Weights of a small image embedding model: 96-pixel images, arch preact_resnet.
Rows from block 6 of a small image embedding model, named by matrix and row number. Rows with one number belong to one channel. Each number is 500 + 50 x the weight over its row's rms, rounded and kept within 0 to 999. All counts start at 0. Numbers have three digits each.
After each channel's rows are labels from the 100 images, of 14976, where the channel reaches its highest value: "responds to" is what is common among them. Only what is clearly more common there than usual is listed. The data: retinal OCT scans (Kermany 2017). In brackets: how many of the 100.
# convs0: first 3x3 conv, stride 2 (model.blocks.6.convs.0.weight, 256x128x3x3, each kernel summed), inputs 0-127
# convs1: second 3x3 conv (model.blocks.6.convs.1.weight, 256x256x3x3, transposed, each kernel summed), outputs 0-85

convs0.238:500535500500517500529457533588574586661576492500670536536500433500500500500500467563608435526544500500500651507510491552500517524606509499531445500590507550514539500470483535512511565471491500500525500532525493511526539530500468447451444500562509481566500544537500595500500500505522511565500541493490482522441502475598430500538595456612526576403500500478432439560500558500571469578601
convs1.238:500534574597486500500422503513500500484419463408500475512500493576397539471500500491575511500507493449500362479500482500453558386497482327510427524560446500500598514508500500546524533463667493489513551523500504511513414493422473624500500474502482491446498500
responds to: finding: drusen (95)

convs0.140:560553544544471504520450500522440478515420500491486500598500470501528569500569481532514500492436454545572494581550672528454576462401450571547551506377530354527483461506527675500452500476562567537522519510501519518528500470507447438559615462480480456500507491500584500500601528533482427500413486490532574458476424536493525432500500568500499500462490500460512461458561555508507520500521
convs1.140:498489479604591514550518500510488513536519535533541463500572473479509488517500496458555398500500512508500500547500412575442500495512466527513588500542574514473482516489614592500568492463523539596565500508451492555494568535583497560541560500566516467515500459
responds to: finding: choroidal neovascularization (75)

convs0.161:517500500519500488612394560527537562595553500424616600483500391490484565500517467521591508543510500494414599556544510500471522456554534536500514500592518548500532500490500533521500568500457497452500500574529500500500524517488481523508519500587500509545545511580467495500548536546500500520496528462515500536499522414542500497680598486513534632372481492518500485511463579500529443519655
convs1.161:500507577611491529535429531497500500486392512490492488423517500560500549481453500500578500500467493493500284503500543500514566396466519330512430522569397500500506425489500500540530507463678484493450544525500463538500470500487481580492500404514500568375486480
responds to: finding: drusen (99)

convs0.67:500525548500584563500507459500438500500450490528500500507480525600575500480491527500510449573500493619570501439463580529517475438444435500533500507500509447561531534500502489481480509500504485500482556548500487551547517425626488509505500587395572426546444514587655535435508479482539500529500493478487500410500520608506471500488524511463455500506499512448500469530688356489500603606500
convs1.67:657470471500485577564500500516593653482500500477486518500509447475471443484500500514465518656489512521476511490468538487469456500487441500547525500500501643641525490500593521449500520500476490579483473515628501500497485583485500500493495500477642465507488556
responds to: finding: choroidal neovascularization (100)

convs0.242:515467510479515467489522539387476472500486506513502481532651500619465491500500470478471506510423418500379467527398508378500500494487492561413519462383435478500500414466474500586525459557520441449560538492477493437500471594500629510459475453500500500475519500551500504510476504303458574492533438572453556543547491500488508554533500483561446500499523584500492500569500486530500500460423
convs1.242:500509564476529500500477569419443500526426512484434513513345477589474500576593464455462518500479500471542491500543492422477548471475463513500507511500528485500512465511495380564491500492509560500494621510485500500508515500496489470468508527389467469490541520
responds to: finding: normal (98)

convs0.85:467500498497422501394499500513588432505432500500500488472500489382481529500531525445500504431458487484500488526461500514545531577469508544492492550378510519482466486485512481525513495485530427489533449460451500541494455539500482500490543343484500500530493444482411465500431485290499500482517506477494527549480459500508489534459487549477502430493335502500500516471500456500477500457253
convs1.85:461512489474442455494438513514428458368450540455496486427516434500456508432424492440535487456462536500385404500415470558410500500457401396503487497491439455445536471500500500493483515440460405465457465526426520500455510442507450516519548484497429448418483473
responds to: finding: diabetic macular edema (99)

convs0.122:513500500491611494500511617477454528500487614500507500514522500525500496659553487500500587481500500500500556575503500489523500509477495563500509500454500476500500500500506515529615534582500469473513524500498571500500500563500500669500561500500500624508512494500481511690500534407500555518547515500500494511581492500500500576500508462631505500548505515668500554579500515614500500457443
convs1.122:416487500500540376455515500481411420570472500408500491542444479500407500547579500500470500428500480500623531500642511481471500496575460536477443500492445415409491518538445404500500490469500540423500513490423481500543524389520453485485510451445391474511500484
responds to: finding: normal (100)

convs0.20:500500500500594426492507655482395487495471677495514500500564504521467500626509481515483624500451454461500520602450485412491500517455450523480511500422507399461477478500489519524602536609500492542506509500497619500449506624500500533500510486487465542510520468534434500637500511446500519526500467543500531488562557464509545563500521490590503509509505553561512515524465538622500483500460
convs1.20:364500525520515396500494505500373373529439500480475500500481480513478517524555506496500500377500510486577519500597500500458514474542463520492409500500500375365500523522414406531513500471515523385515520495379494500555492360483473499494498476486364477500500476
responds to: finding: normal (100)

convs0.200:444442492492500465500368429500528540551449405392534439478500382471420494465494445489546478526432454457417489503485472470457479502513504500500456500510523514493472451468467487502459539465490440432542500501513356496500522523419408500482470490492458500515460461500469466487472486395467427528459544500429500537442471461561476444483577500531527518449281423500461500522398466427507408564500
convs1.200:527500500417486560549331507532575527445500485486493536418473481600521559454500529486534500528518541518485407512430549482482513521452500413545500484500446584544489434492559517500404516466556393500372515515544526514372482477466500365466541439420547500413433489
responds to: finding: drusen (94)

convs0.156:520508500500500504580417540543588560653607500472681558540500431500500500500514450555614494524518500500500637529537500552500534502606514513519447500597509568500553500480500526524500549475476501500532500560504495500510520508489471500494489519575500500554511552530500570500514526542510500552489532464500500553465503465556474500584599457577543628384500500500500483561500587500555447557620
convs1.156:500528600582469500500425526510500492484404451391500479493500500574425539470467500500576500500491481460500337462500475518482570366474487343512428532550439500500556509500500500572500531464682491488516566525500477513500432492450476564500500452495500511423521500
responds to: finding: drusen (98)

convs0.203:500503500342510500506486522543603555614594500500675500500487486508500403500477489558555478525512491500483569517506462526514506500597522486512402500533504546511526500470472533492540541483483391490509519510520495500510508533495525500355361500523500500547500540530487560500500455467500587506573529504386344545491487485545461583522565473533545582415534500500469500543500556500528475566553
convs1.203:500554646489488507500429582491500500500395467388500500484490501623424557500500488492566522500497527455490385459500500500451634401469472393523435542520433500500599508497500500599495552458605500500500588522500503509500459500447481500494485500454500523404544500
responds to: finding: drusen (98)

convs0.115:485490515488500468525556520364486496484500506541508492511670520659450500490500500469471513509460471500391456500413500390500500528500500502417500477457480480500500482510399418623528484572489428445540537537506491475479483581494678500462415478500500486481532500580500491473465480364500611463546444563460528527568500509494521577544500495511426528434508546484469484536500491486500500460464
convs1.115:500518560432530500492475571426464500535437514502460516498313500551494500573566437463458563500463500461521487507515496376513543488471509510500500508459527492500529435509495402563462500530482558500500614508500512500500513500481522416452504520369491488468514529
responds to: finding: normal (97)

convs0.10:401417384512531431481513500500503564480562484531520458394373514522471420500489500461448495485536518488319345489500508385494536524549640461489551552464483500488500516424493510408491500500514397413595423500510500511478511512535444457490513523630489474534521491481541459500425540517518467529466520524476443543500513550530500500437549560509507487524459500488500510553491518467555539521428
convs1.10:544496502423530544427500509454545539561459445617500491414443519499657507507557501518473566543494456462540597438515481411518469500500500562549500489530591529557486479543510500500436550523496561464461511485561450457482500525460521467420452500442548622500478543
responds to: finding: drusen (40)

convs0.54:510500531500585443500510605341451498513500655510500515500581514537500500592500484533495623500457474500500526600452500428508500500491492531486500486434500485500493491500450513559628492621489487513514522500500569489500500625500548596500487435500488566514500478510477500615500538411500580500561479548500508500609522484489535611500504457618488486527504522578506536558500500598493500461444
convs1.54:404500529500527417459515506457405412555439500463468500535420492508476500557586507509452509417478500483593533500589500460466514500541468538480455500498493408410500492528408400525500500499500549399500547469416495467526501395474507493480500485417384464500500491
responds to: finding: normal (100)

convs0.219:641500500551500488659411595536528526579500500387547487526460411469481541506506459575549565497490474500504529589608519500499502524510540585500542518555543493500500449499509534466500526500500564550548484606519519505500504518472406468555513475500477500548550500480480514507614556582476472519468524500533549547500487368514566494546526500512502675425486512488544467496500528538544411545581
convs1.219:486489524627500500500364500524500487500417500451500477426513478527500512460474462540562464500444488484487305498500500545455511424468486389500412500502397500500500473469500491523590500450604500483504500505500466507494473488473473575501484381504500495354484449
responds to: finding: diabetic macular edema (85)

convs0.191:500503500422508524500443509584522581606592500500629539531500431500518432493446455561571424535542500512500601500479482560500490493579500463555395500528513520527557500452509508500500554500477459517533500500559467544540543510491500418424387514536519435561500559534485598500500500506500500540500538494439456509428512477581435500530611438642539527428500500436400419568500548435556471588520
convs1.191:500565566566486500500444497524500500478452486458511475514500502583432545471500500500604513500531490484500400466500494522474560400511481357511419520548472500500651538530500500537525563504650500494524530515500499488511415490437493582500500479514481516457507500
responds to: finding: drusen (88)

convs0.59:500518500500570459500525653400448496493484666514500532500551500512500500628500482500498598518483500488500541583455476452504500535483478516500500466429500469500495500500470508542656522613500500537507502500506574500500503646500511607500481453500508596505535492525452500654489500422500556511541494534500507515586480478511505574507520456576500500521558545623517590547487521577494500493459
convs1.59:384500537500515387500502507479395386527417500444481500508475490508438508538566498500500509392500504495585521500589500492478520493544473521483387500500461395382500519528411411534500500469506536386500536491391493500523492364468465483500500474479366472504500471
responds to: finding: normal (100)

convs0.222:526424454487544534525481500543517588593528490495618500524514486457564500500498497569574405538620506535500574467588494568489510417523444494584457506515532488562506500456473555500500604463523506508530483471552476546575589516489469396500482500515500432574500524529488624500526512536500500527500547496476449464429553475552456513500596514604518527487436500395417371596517500439543478594510
convs1.222:500523512532433500492448484540500500397470489374533491536518488543431511446463500531590525500497479468450374446486483521479534418460463295503457525516424500500638530506500500535528578460600447500500505510500484477500441489479469536493500515541488492441507500
responds to: finding: drusen (76)

convs0.87:619500500522500482615389581509548546620554471429616528500436414448500511500500456562576500510500446500449568569588518500484511474591515500500524500587529540500522428472500543494473535454468528539540429602507500500500509505472400500510500500524500500547527500499474532518560551556488459524452519459526500578488483373525517464555578500516508660409470484512500500509500552500547461541632
convs1.87:500486576599500500500368518507500500495414473457500481432512482560470543447470500531568500500457486479488288436500530513469538385451490339500407508524410500500500440483500500552545500440675480500478560495500454510500441487457471599486500421501500501344503466
responds to: finding: drusen (99)

convs0.116:405486378442500530443492517463621481492524542500519500348554472445500493500523472500493500500374419491500486500468408553483475479549490508492500479470491584491536500491459534500539500500397458500507477417438500475490462478495500500453517405515523500462469517465295470500439549387515517454500455448480515544500449474472500500510470466590519382489413542500466500406486546500507482367458
convs1.116:582475459560500550578500472541548580491500534500453480511500446472490490479500500427478508576490512509473500559467510500423480569456434500565552500484500580582510531471556509467500522453494482588500475515569487606460564564559459544500502514500599404507500500
responds to: finding: normal (78)

convs0.234:500500500475502338413548508408344492431362532518396500500569509532500500519491495434433517483469492500410486525467500304491500500374494500495507469418443358500471500500467507569500481545522418467540500464503510500500500550500525541488460432476500507477483400520490500523491500391500518495513475551473505500551486500490523515500500500526453431538500520500500516540500481516446500380409
convs1.234:472500511509525484491488482457415486559447531524460508540391500531488514587593477422492500474480490460607531500605500431417500459524445542477485500500535459472500461484448406518500500504520542485510536470447500456564507484476493498469500500375445508482460483
responds to: finding: normal (93)

convs0.55:588511514657500496636489529495496488517475509500493500531500500461500638500552514568518539472450470500527514545558583500500527471483455636522556506491574483500464463500506571476471500494511639522522500563512540522500508469500431500660609450476438500500500470489507500500672554567470447517427500463596609485500450500500543441497514530487509570507500500500599500464500496545541500478536
convs1.55:484436456687518500545467454541500500500500523500510478476543476482500500500488476485573414487490500504500500538515483551401438475498443500510530522565524483454452500415528515500619500448561510542560500500439493579533549513508456598533522458566500480476438440
responds to: finding: diabetic macular edema (100)

convs0.4:534489508490514418488536536354424489476443536516439540500656500582481540500500500422475514482424468500403521514459500388500474509444493520465511481400471433500490454539481508640525474602535428451571550509492519486500487569500581518491500460487500500483475484567472507529500500350500563509546487578476566500619484500500560558551514525559492496516515550500500519563500482532446500397381
convs1.4:484500525500534487490479537434402487547455500475424500527360480539478513578609441443465500486478500459579503500573500423459519458495465538486487500500530465472508470500486384551500500498521540487506585500458500486530507487469482496476512531375444499462467500
responds to: finding: normal (100)

convs0.168:491500489466526515500529500693480602574540489524587516500500512500500462484450511521543447551588573513505561537528510516584500486535495467517500573511511534522549512410500505521475604480461406544523501543546464528538531547500491359425457534556535397553500531571500563490517510515563500541474531609452467515446541513529455500507598509587524541523500584395422389551500520456573500562500
convs1.168:500541500544443500468452452522500500456456500363500521550480526524479508465498500542563653500536478472500413450500479497561508528500577367518446513520400500500668581486500500500499581597586500494479514507500488496486411484420540539462469489451500508473466544
responds to: finding: drusen (95)

convs0.170:509442526506413445396512492500453545500455540512483500535509517461520500555500514464500500530460482500487495560511486469516522402428438526512605524338512396500449500524542590482533555510553496471542488455550508526500565559500512510525579357455418535559372465506493507540487507415440503534492584549542500422512408500519478526477485571448523382596488565517500500421500479510516500388410
convs1.170:486312384554517500441500395483500500551508492500526427514571471461526471560547604505508449500506473513500574456542393552449337500537439575448500425510561500483359511474500545441539416478533556500520461437463513468541500500500463546501512530539487500500393482
responds to: finding: diabetic macular edema (99)