Weights of a small image embedding model.
Data: trained on retinal OCT scans (Kermany 2017), 24607 training examples, 81.9 epochs.
Rows from block 4 of a small image embedding model, named by matrix and row number. Rows with one number belong to one channel. Each number is 500 + 25 x the weight over its row's rms, rounded and kept within 0 to 999. All counts start at 0. Numbers have three digits each.
After each channel's rows are labels from the 100 images, of 14976, where the channel reaches its highest value: "strongest on" is what is common among them; "peak at" is the part of the image that holds the peak. Only what is clearly more common there than usual is listed. The data: retinal OCT scans (Kermany 2017). In brackets: how many of the 100, against the usual share in percent.
# convs0: first 3x3 conv (model.blocks.4.convs.0.weight, 128x128x3x3, each kernel summed), inputs 0-127
# convs1: second 3x3 conv (model.blocks.4.convs.1.weight, 128x128x3x3, transposed, each kernel summed), outputs 0-127

convs0.61:439497464474500532442512490550542484470529496526468500458495516474496480500498532459472503496487485500500500539448497522545485513525513485488483514501449520500523485467487504494500505488508447503483473449469492492495460494506482500479493500506521500462496542487488460500474474485500497474496468484462491543487554515485447500522499508565492433504504512500470500495500488500468503500495
convs1.61:477511490493491487487508485564470500485550479500501500482500500482493505481472504447500476500500505500507502420486513500507500461510458490500495564500500473500500556475534488489500514439464484507488492471497446500494489500500477457512520500529500503494500500517505488500500472525500458483500459475459477467429500493451460460500493493487487477475562504487495490453500500450506485506519
strongest on: finding: choroidal neovascularization (64 vs 29.4)
peak at: centre (27 vs 11.1)

convs0.49:522525525508511500530500500479484490488500507500477526524555500526500530519519500500467508508550516500487462500527510474500524484482509518488503494477484477500525500494441521573513485523508523506500478512486516500500488526500532408519509500500526435500491513525519500505516527467535499490509449478510532491521509500500516504520450458461463509493488514450514424475500511514500500504443
convs1.49:459488456470455500500505484496500494506500509475500477457523485477511492477500460470526500507496507500534514509494472496500500459491526479505489439536490488504522512519451473498533489517452495506485461480496468463505499461500531492487475500522522494487478500524505500473469488507520540489596524503445500495509453483507506561524506446458506500518474490482453500482506470493500490500549
strongest on: finding: normal (97 vs 51.6)
peak at: centre (49 vs 11.1)

convs0.117:477500491493493497484464474454494484462500485479427545505536472500474520455490478472453504472500500500476393495498514500478482457500500491477515481491476487500526500500485487567438507520465513500511500461496461458500502490477493481514497510515514500491500500500500488471486506494532493509472500471483510500524478500490498468580493503482494474479478492491472483500488486467478477475463
convs1.117:520476506482468476509495508507491500483455504479504477500534478500507479500490519510484522493455462514507476473490509477465434481474501461514495513507514491524466502517480488549507472521485506506484494526478503510531487431504514475534460443478500463502487462505500509503524485469499500500505478506522507508530448493500555500499503480465434511489468493478507439431511440500517500493471
strongest on: finding: diabetic macular edema (73 vs 11.7)
peak at: centre (45 vs 11.1)

convs0.111:519512500513496500529495500500500486482503500499474507511526490505500514505506492491471509502489487494488437500515505500516520472502475514489459472463455500492515500500394483523502495500511500500493500513479504500496490512492500438507500500500500427470496500482495493509497511487500503454494447461515507500500500480497507495515453442537460514434461506445515405478493523513500493488458
convs1.111:431482455479503507490503500505509459500496524489506455452491500489500486500500508481500500507500500500541496505496503521500500494502525474498500486519468502493527500508500460475573516506458488565497481477488462474479503417496511500478478500506517506495443498530500500500465473503492541500593513511457504494500500490500500551523500475478500476521495472500430510482500461484500495500521
strongest on: finding: normal (97 vs 51.6)
peak at: centre (64 vs 11.1)

convs0.101:489467500531453500469500448480494515458492456505444487500500506506500514444508504471465458479452438500485465500491520518497475485500527504480524492462500497500500457500494510513449498491493503534507502476505439500490502495500500464511515558484485453500476492504504464447500512500492471496473489504505518500496448519473491459500471495496489476500482500457472495450500466453479500460474
convs1.101:483472492489500474508500513531456482492458525483514525473547500500458506500513500477510531500429506487531497460500488489513519423478472507442537500503437500470500573500533523500518528500466501534509486502510492463446478481477500500496498464478540500500462471532487500500499496467500500475539504538487509466500498480493500500500510490510517499500509500500475444491484513534500481536461
strongest on: finding: diabetic macular edema (83 vs 11.7)
peak at: bottom right (35 vs 11.1); centre (28 vs 11.1)

convs0.24:500456500456505500521480492483500478500508500493500522493525496504493496495475500498500520475467469511462469458527500500500422474500493444502461486472494500505534463519469495551481479489486474572490500526476491492506474513492500460439427500508538458495500522502504491500500425490536500500490485484471478500490503500500538483539489499513491539493480481465500460495512465497474506516463
convs1.24:500470541521518479522485499495519486500530439487503486514500524523492514510483511495500459504443445493395538442483508486481465500509515510498534503452528527492517438495492491470500529496473510490500535492494494506494500491503500484512526487523453500500493523487513495460500507519466470518478500490500473500500500508498488475440519444529476487477552468492507509470511472476506492513513
strongest on: finding: diabetic macular edema (97 vs 11.7)
peak at: centre (66 vs 11.1)

convs0.96:484471436495510534473465496505500474472520494479475511500500469445500496493500475473481487438522500493529529500475487506500496500511493500478500490500466508493500478435456513500493482447482500500500441473472493472491477500482433508500505496527487504457442524451437500500493490500475467478450465474500500500452500468474490467508474493525475469500515488524491473510486500492468492477517
convs1.96:460506513468500487502524518504500491482500520524497500489506524500500473534407521482477504481500495500499494438492478500522470491500449438500480516491485500500495500534487472489512494525500490500492540494472500493500472424505530530451428500479501508495493500513500494516481459459500535456561487493446467477514482514473485541500479506541488500529500504504468492486500517505500500500455
strongest on: finding: drusen (89 vs 7.4)
peak at: centre (59 vs 11.1)

convs0.5:489454510475521494500508482487460500500489494510500478500454508599521491478500505500500496500478438555480500483500513494474462481500465473516489505515500471532494455517503497477487507519500491505500531500511472505518510500551509507468462531483445500500526486508568500478500463542465508500485504515487484467524493544507504488462523511519517500500500507506476500500581484500497555510537
convs1.5:524541528478507500512486515492534461500570529500492500511506500500500492513485500522500503468500459508491493492540520500476535490555493437508424469500507555500516454523424513500500427517491509485500517511493508506500500510500542523500459530512514526489520528495501500538516491462528505500507500493494485500513556494500472503532500500484500513482500457543503500531506527491500500562500
strongest on: finding: choroidal neovascularization (100 vs 29.4)
peak at: centre (52 vs 11.1)

convs0.107:500482502513512500497424504457446500487474508424487531485514419481463511500507415476477522493482513482480453480506500506434479468457486508477505446505494460481526517513483503536500493501500498568498502497494499468468481463466492508506511526521505491493494505497500464500483524514510487500498482492494515457518500487482523497503477464500485500473488471494500483479490476507490485489498
convs1.107:476490519500489506530500567500528473515539501500506460500486500500500500546474506493510476490426498500456486492496500500494482450508500500510497490470531500495543528500484479500526480482483500455500500536509526500500500479507490468491489514569532476507500514507485500504494488401563513490512497448500500500475500500512464518498513490528463521500480422487525489478500496535528500500460
strongest on: finding: diabetic macular edema (100 vs 11.7)
peak at: centre (56 vs 11.1); middle right (28 vs 11.1)

convs0.23:500462518500557493492473500488459480483489500500489516490483486486477483495434500470497500437507481473506523481500486492484489480461477490472503499541469462475487471488524541474504497482452515490500511484488505469472488522477521538518509485440438515451488492446488515512484480519420504475500503520500472475482510500445509509486491488491475490519513458528500522521475500481470488461525
convs1.23:506491529482504500497531500503517474519487517557503470519486528517525474508431534509478485451484468529452497490506499500500483473505488459517453481500503514520519482511477436491527487516509492482497559508476488469510488497521513508464457518512538505524497490455506463508495477490525508429501487487453464479515498540435452516482501521505497500518500535503452500500529489518506513490470
strongest on: finding: drusen (46 vs 7.4)
peak at: centre (54 vs 11.1)

convs0.42:485460509467500500500507477491467505500492475513500459500451500592531460473478505500500470500468442556491500486496516500479463500500472462513471511500500477543481459509503494479469511502483477500500525500509475506530509500553514508477468500457460500505521500516564500477500469524451497500479506514500467473506500535500496482469524502500506500506500521505475500500578486480500556508525
convs1.42:524533535482488500490485512482534484500573522500500500520508500500500500505492500509500504481503466515469491486524521510483528492559500442514448473494505541515521452520409516511500414522492514475485516479500503510500500500500550521500482545526519510476519533472516500515513494471537510500509500492484489500518541511495507507551490495500500495440500457539500500528515543485500500530500
strongest on: finding: choroidal neovascularization (100 vs 29.4)
peak at: centre (49 vs 11.1)

convs0.83:505493483504514500505474500478491479521478480479502538509482470499500505477478462509508500490491482520499475465511529476467522481490469489518489484537486489513500469500462488558427471473483499530478500506475485503518465528498465503500492547489500490473500500513527516487512510527500417468425511433498477487456488486485498437514492493490536517472500453477478495498518536470519499500544
convs1.83:500486521496496484500459527549514490526483500505526491543492469480506489496489500518545502495446449510454482500497519477486484482502507478526478525505524531517496449526477515526522500515468515488470524479504500554524500460506511503486498517484507505499493493470506493528539495462518494527493482479476500507542479500516518499497519476497478500454438500503495405480507426500563500470489
strongest on: finding: diabetic macular edema (41 vs 11.7)
peak at: middle right (49 vs 11.1)

convs0.38:477497480508499540507486468542560453508559487481500519450491478459489511474499478469507500473456493482499493517495485539522506507571541508488500503489507535491551469490484496537456492486486476500494479509461500488496464498483482496485511500545512500496500556481473475483501508487508453476452488472488507541485542460480500444536483502545493517475509488492500491494476528500525481498484
convs1.38:502510500482484500564474536534464483546455500464551432500495488518500489511479491499524499487466476500527507461515514520479481484463438447500471561496505468500466479487501492494514506497493519487486500516491476519500483443500490513511433481444506498503468468475500475514528497479500487492486500496497483465493471500487500471467501480476514529490500466509505479491500471493575500500493
strongest on: finding: drusen (87 vs 7.4)
peak at: centre (62 vs 11.1)

convs0.52:492471484517481500489502485500500497469510476518464493497535507500500509447519519492459499483438431500478471500507553500512476475500520507490519500465501500500522418450475525529448494497512515500530484503495465500500499518500500463519512510491506449489469500506500473444532515462499466504444484496517515500486453522495503454500507474500478476485491519448486463452500477470499500500475
convs1.52:487460486487482460517497499528484468488458515500505491497528491500470500491500519479493557505449514477500466509492466470528471464465490497478512514521497473471486535518483486548524459537458507517492491460468513482477453482496511480502492449504513457479503453510472495500484501483500500481553464513480524500538480493500552516500504481501495495500440500469487419477466522516495482499471
strongest on: finding: diabetic macular edema (100 vs 11.7)
peak at: centre (33 vs 11.1); top left (27 vs 11.1)

convs0.112:522504518536485503500500516500495486492500517512490477517552507545500519501523507506484513587486488500494500500506528500525500480500516521482531493456494485500508467490466538507510525540506521510541496518486512500496481522506522455519523504500500460480459500563526500495554489433500502537478469495529521495534455520517500491500510494477438500488470522462519458457500493509516494554442
convs1.112:460471474494457480484512483532500505474500508513458498483534500500497489450500515469493522522464500511496502507488473497512491461500509504484505512511496494505500500535479443502514482538459496496481482442494495484494491496522537458496499490505500436492504491493495487429453487520500525489593491526483512486538470510495525539506500464493505463500466500436449459478514522497493505480505
strongest on: finding: diabetic macular edema (91 vs 11.7)
peak at: top left (30 vs 11.1); bottom left (28 vs 11.1)

convs0.76:510505506515500424531506510470434545522415504506516483506508506546509500503491496507522500466495490520500484478527498460485507466442494489516496499508505436509472484516491463487508523503510500500461512510529504487510525474505513492505484500476444486517507429450540516502475505539459514459515501501492496466500500522480505510476468507435504543500484500491507500492518503500516514483516
convs1.76:505457503505511491500493515546487435494477493508500470512500510529496495500492505491478500488462440511461500475494512472493500452497471473485513487507469522513477467528460475476500425500522494470481505480453500480512462468504517482500486546460452490476446492478503505520488484404484493474500467483488487468500494500476493493495492496489445500493467500464512446500506495492500500517489
strongest on: finding: choroidal neovascularization (61 vs 29.4)
peak at: centre (74 vs 11.1)

convs0.59:425478442481501528477501481523526489495534460501500500442448506494496476481495510500491440504478478497505516509453500515523461511535506484491488505481496527497520467460497494492477497439471455500507437500492472495493490500495458482476488503502500487500478528505487500472495468483500454500454489500494485522437510505500426454505509503510496486497504477483443497492500487474500500500478
convs1.59:500528483500500500527486525489452500500475500470500484450522520483486484541491518500500500500456493485536524411510500508507488465424448493495496580500496428482494500508500490528518495500472500495480468508500502479474494445500500500500462529457500500489446487500500474510518500500487500464500461496494494442500494480494500494494477436490487504480500448500520497494478516504500500492522
strongest on: finding: choroidal neovascularization (79 vs 29.4)
peak at: centre (37 vs 11.1); middle right (35 vs 11.1)

convs0.33:466489472444510492487505489448442512510473484505495499494470506500525455488459500479508483487492463520500496439497501505478466468486466462521468500534507464518500467483509460495503520483500446507468491497529485501512532511520495518450439500497466502520505500519505507495473473529498488494470508512422427468496534532503506483500509500500516505523507483497483525501533504480467541518525
convs1.33:518466526506478515532500531508533464531500515495500500518495509500520493513467515555516521503500431531433491493530523479496514481521500479532492500511574524531504438500482500492500455531507540371512524517500513520530496487521508500500492541492523506513485505469497482485528505442521500498494467481495482496507513516502513505500511503500497522496500483515510500486522492521516508522505
strongest on: finding: choroidal neovascularization (70 vs 29.4); finding: drusen (26 vs 7.4)
peak at: centre (51 vs 11.1)

convs0.4:481464494478505521446500492508530478486514500500512474500500500430495433500496500484499486480510478476526532537449455509511476521505513500483487500488487513480513458439487492453500494483504469511487480453482500477487487460445451500481500500500475500491484518458444500500469483487421500494480509493496466525474500450483431493509510497510511466500511506500485498489469500500473474500508
convs1.4:488500479461515500492500500489488512490482500500486500492537500509500490500445493475495500500485472500499486416523490500500453500498416484500446518500485500500500492535475492497514489500488489500454500467507500487500490395500528488493451500534500502469491511477481500500500476491500516434500467440483468442500500500425493509531472496491496500478535479493492489500500500500500500513466
strongest on: finding: drusen (69 vs 7.4)
peak at: centre (41 vs 11.1)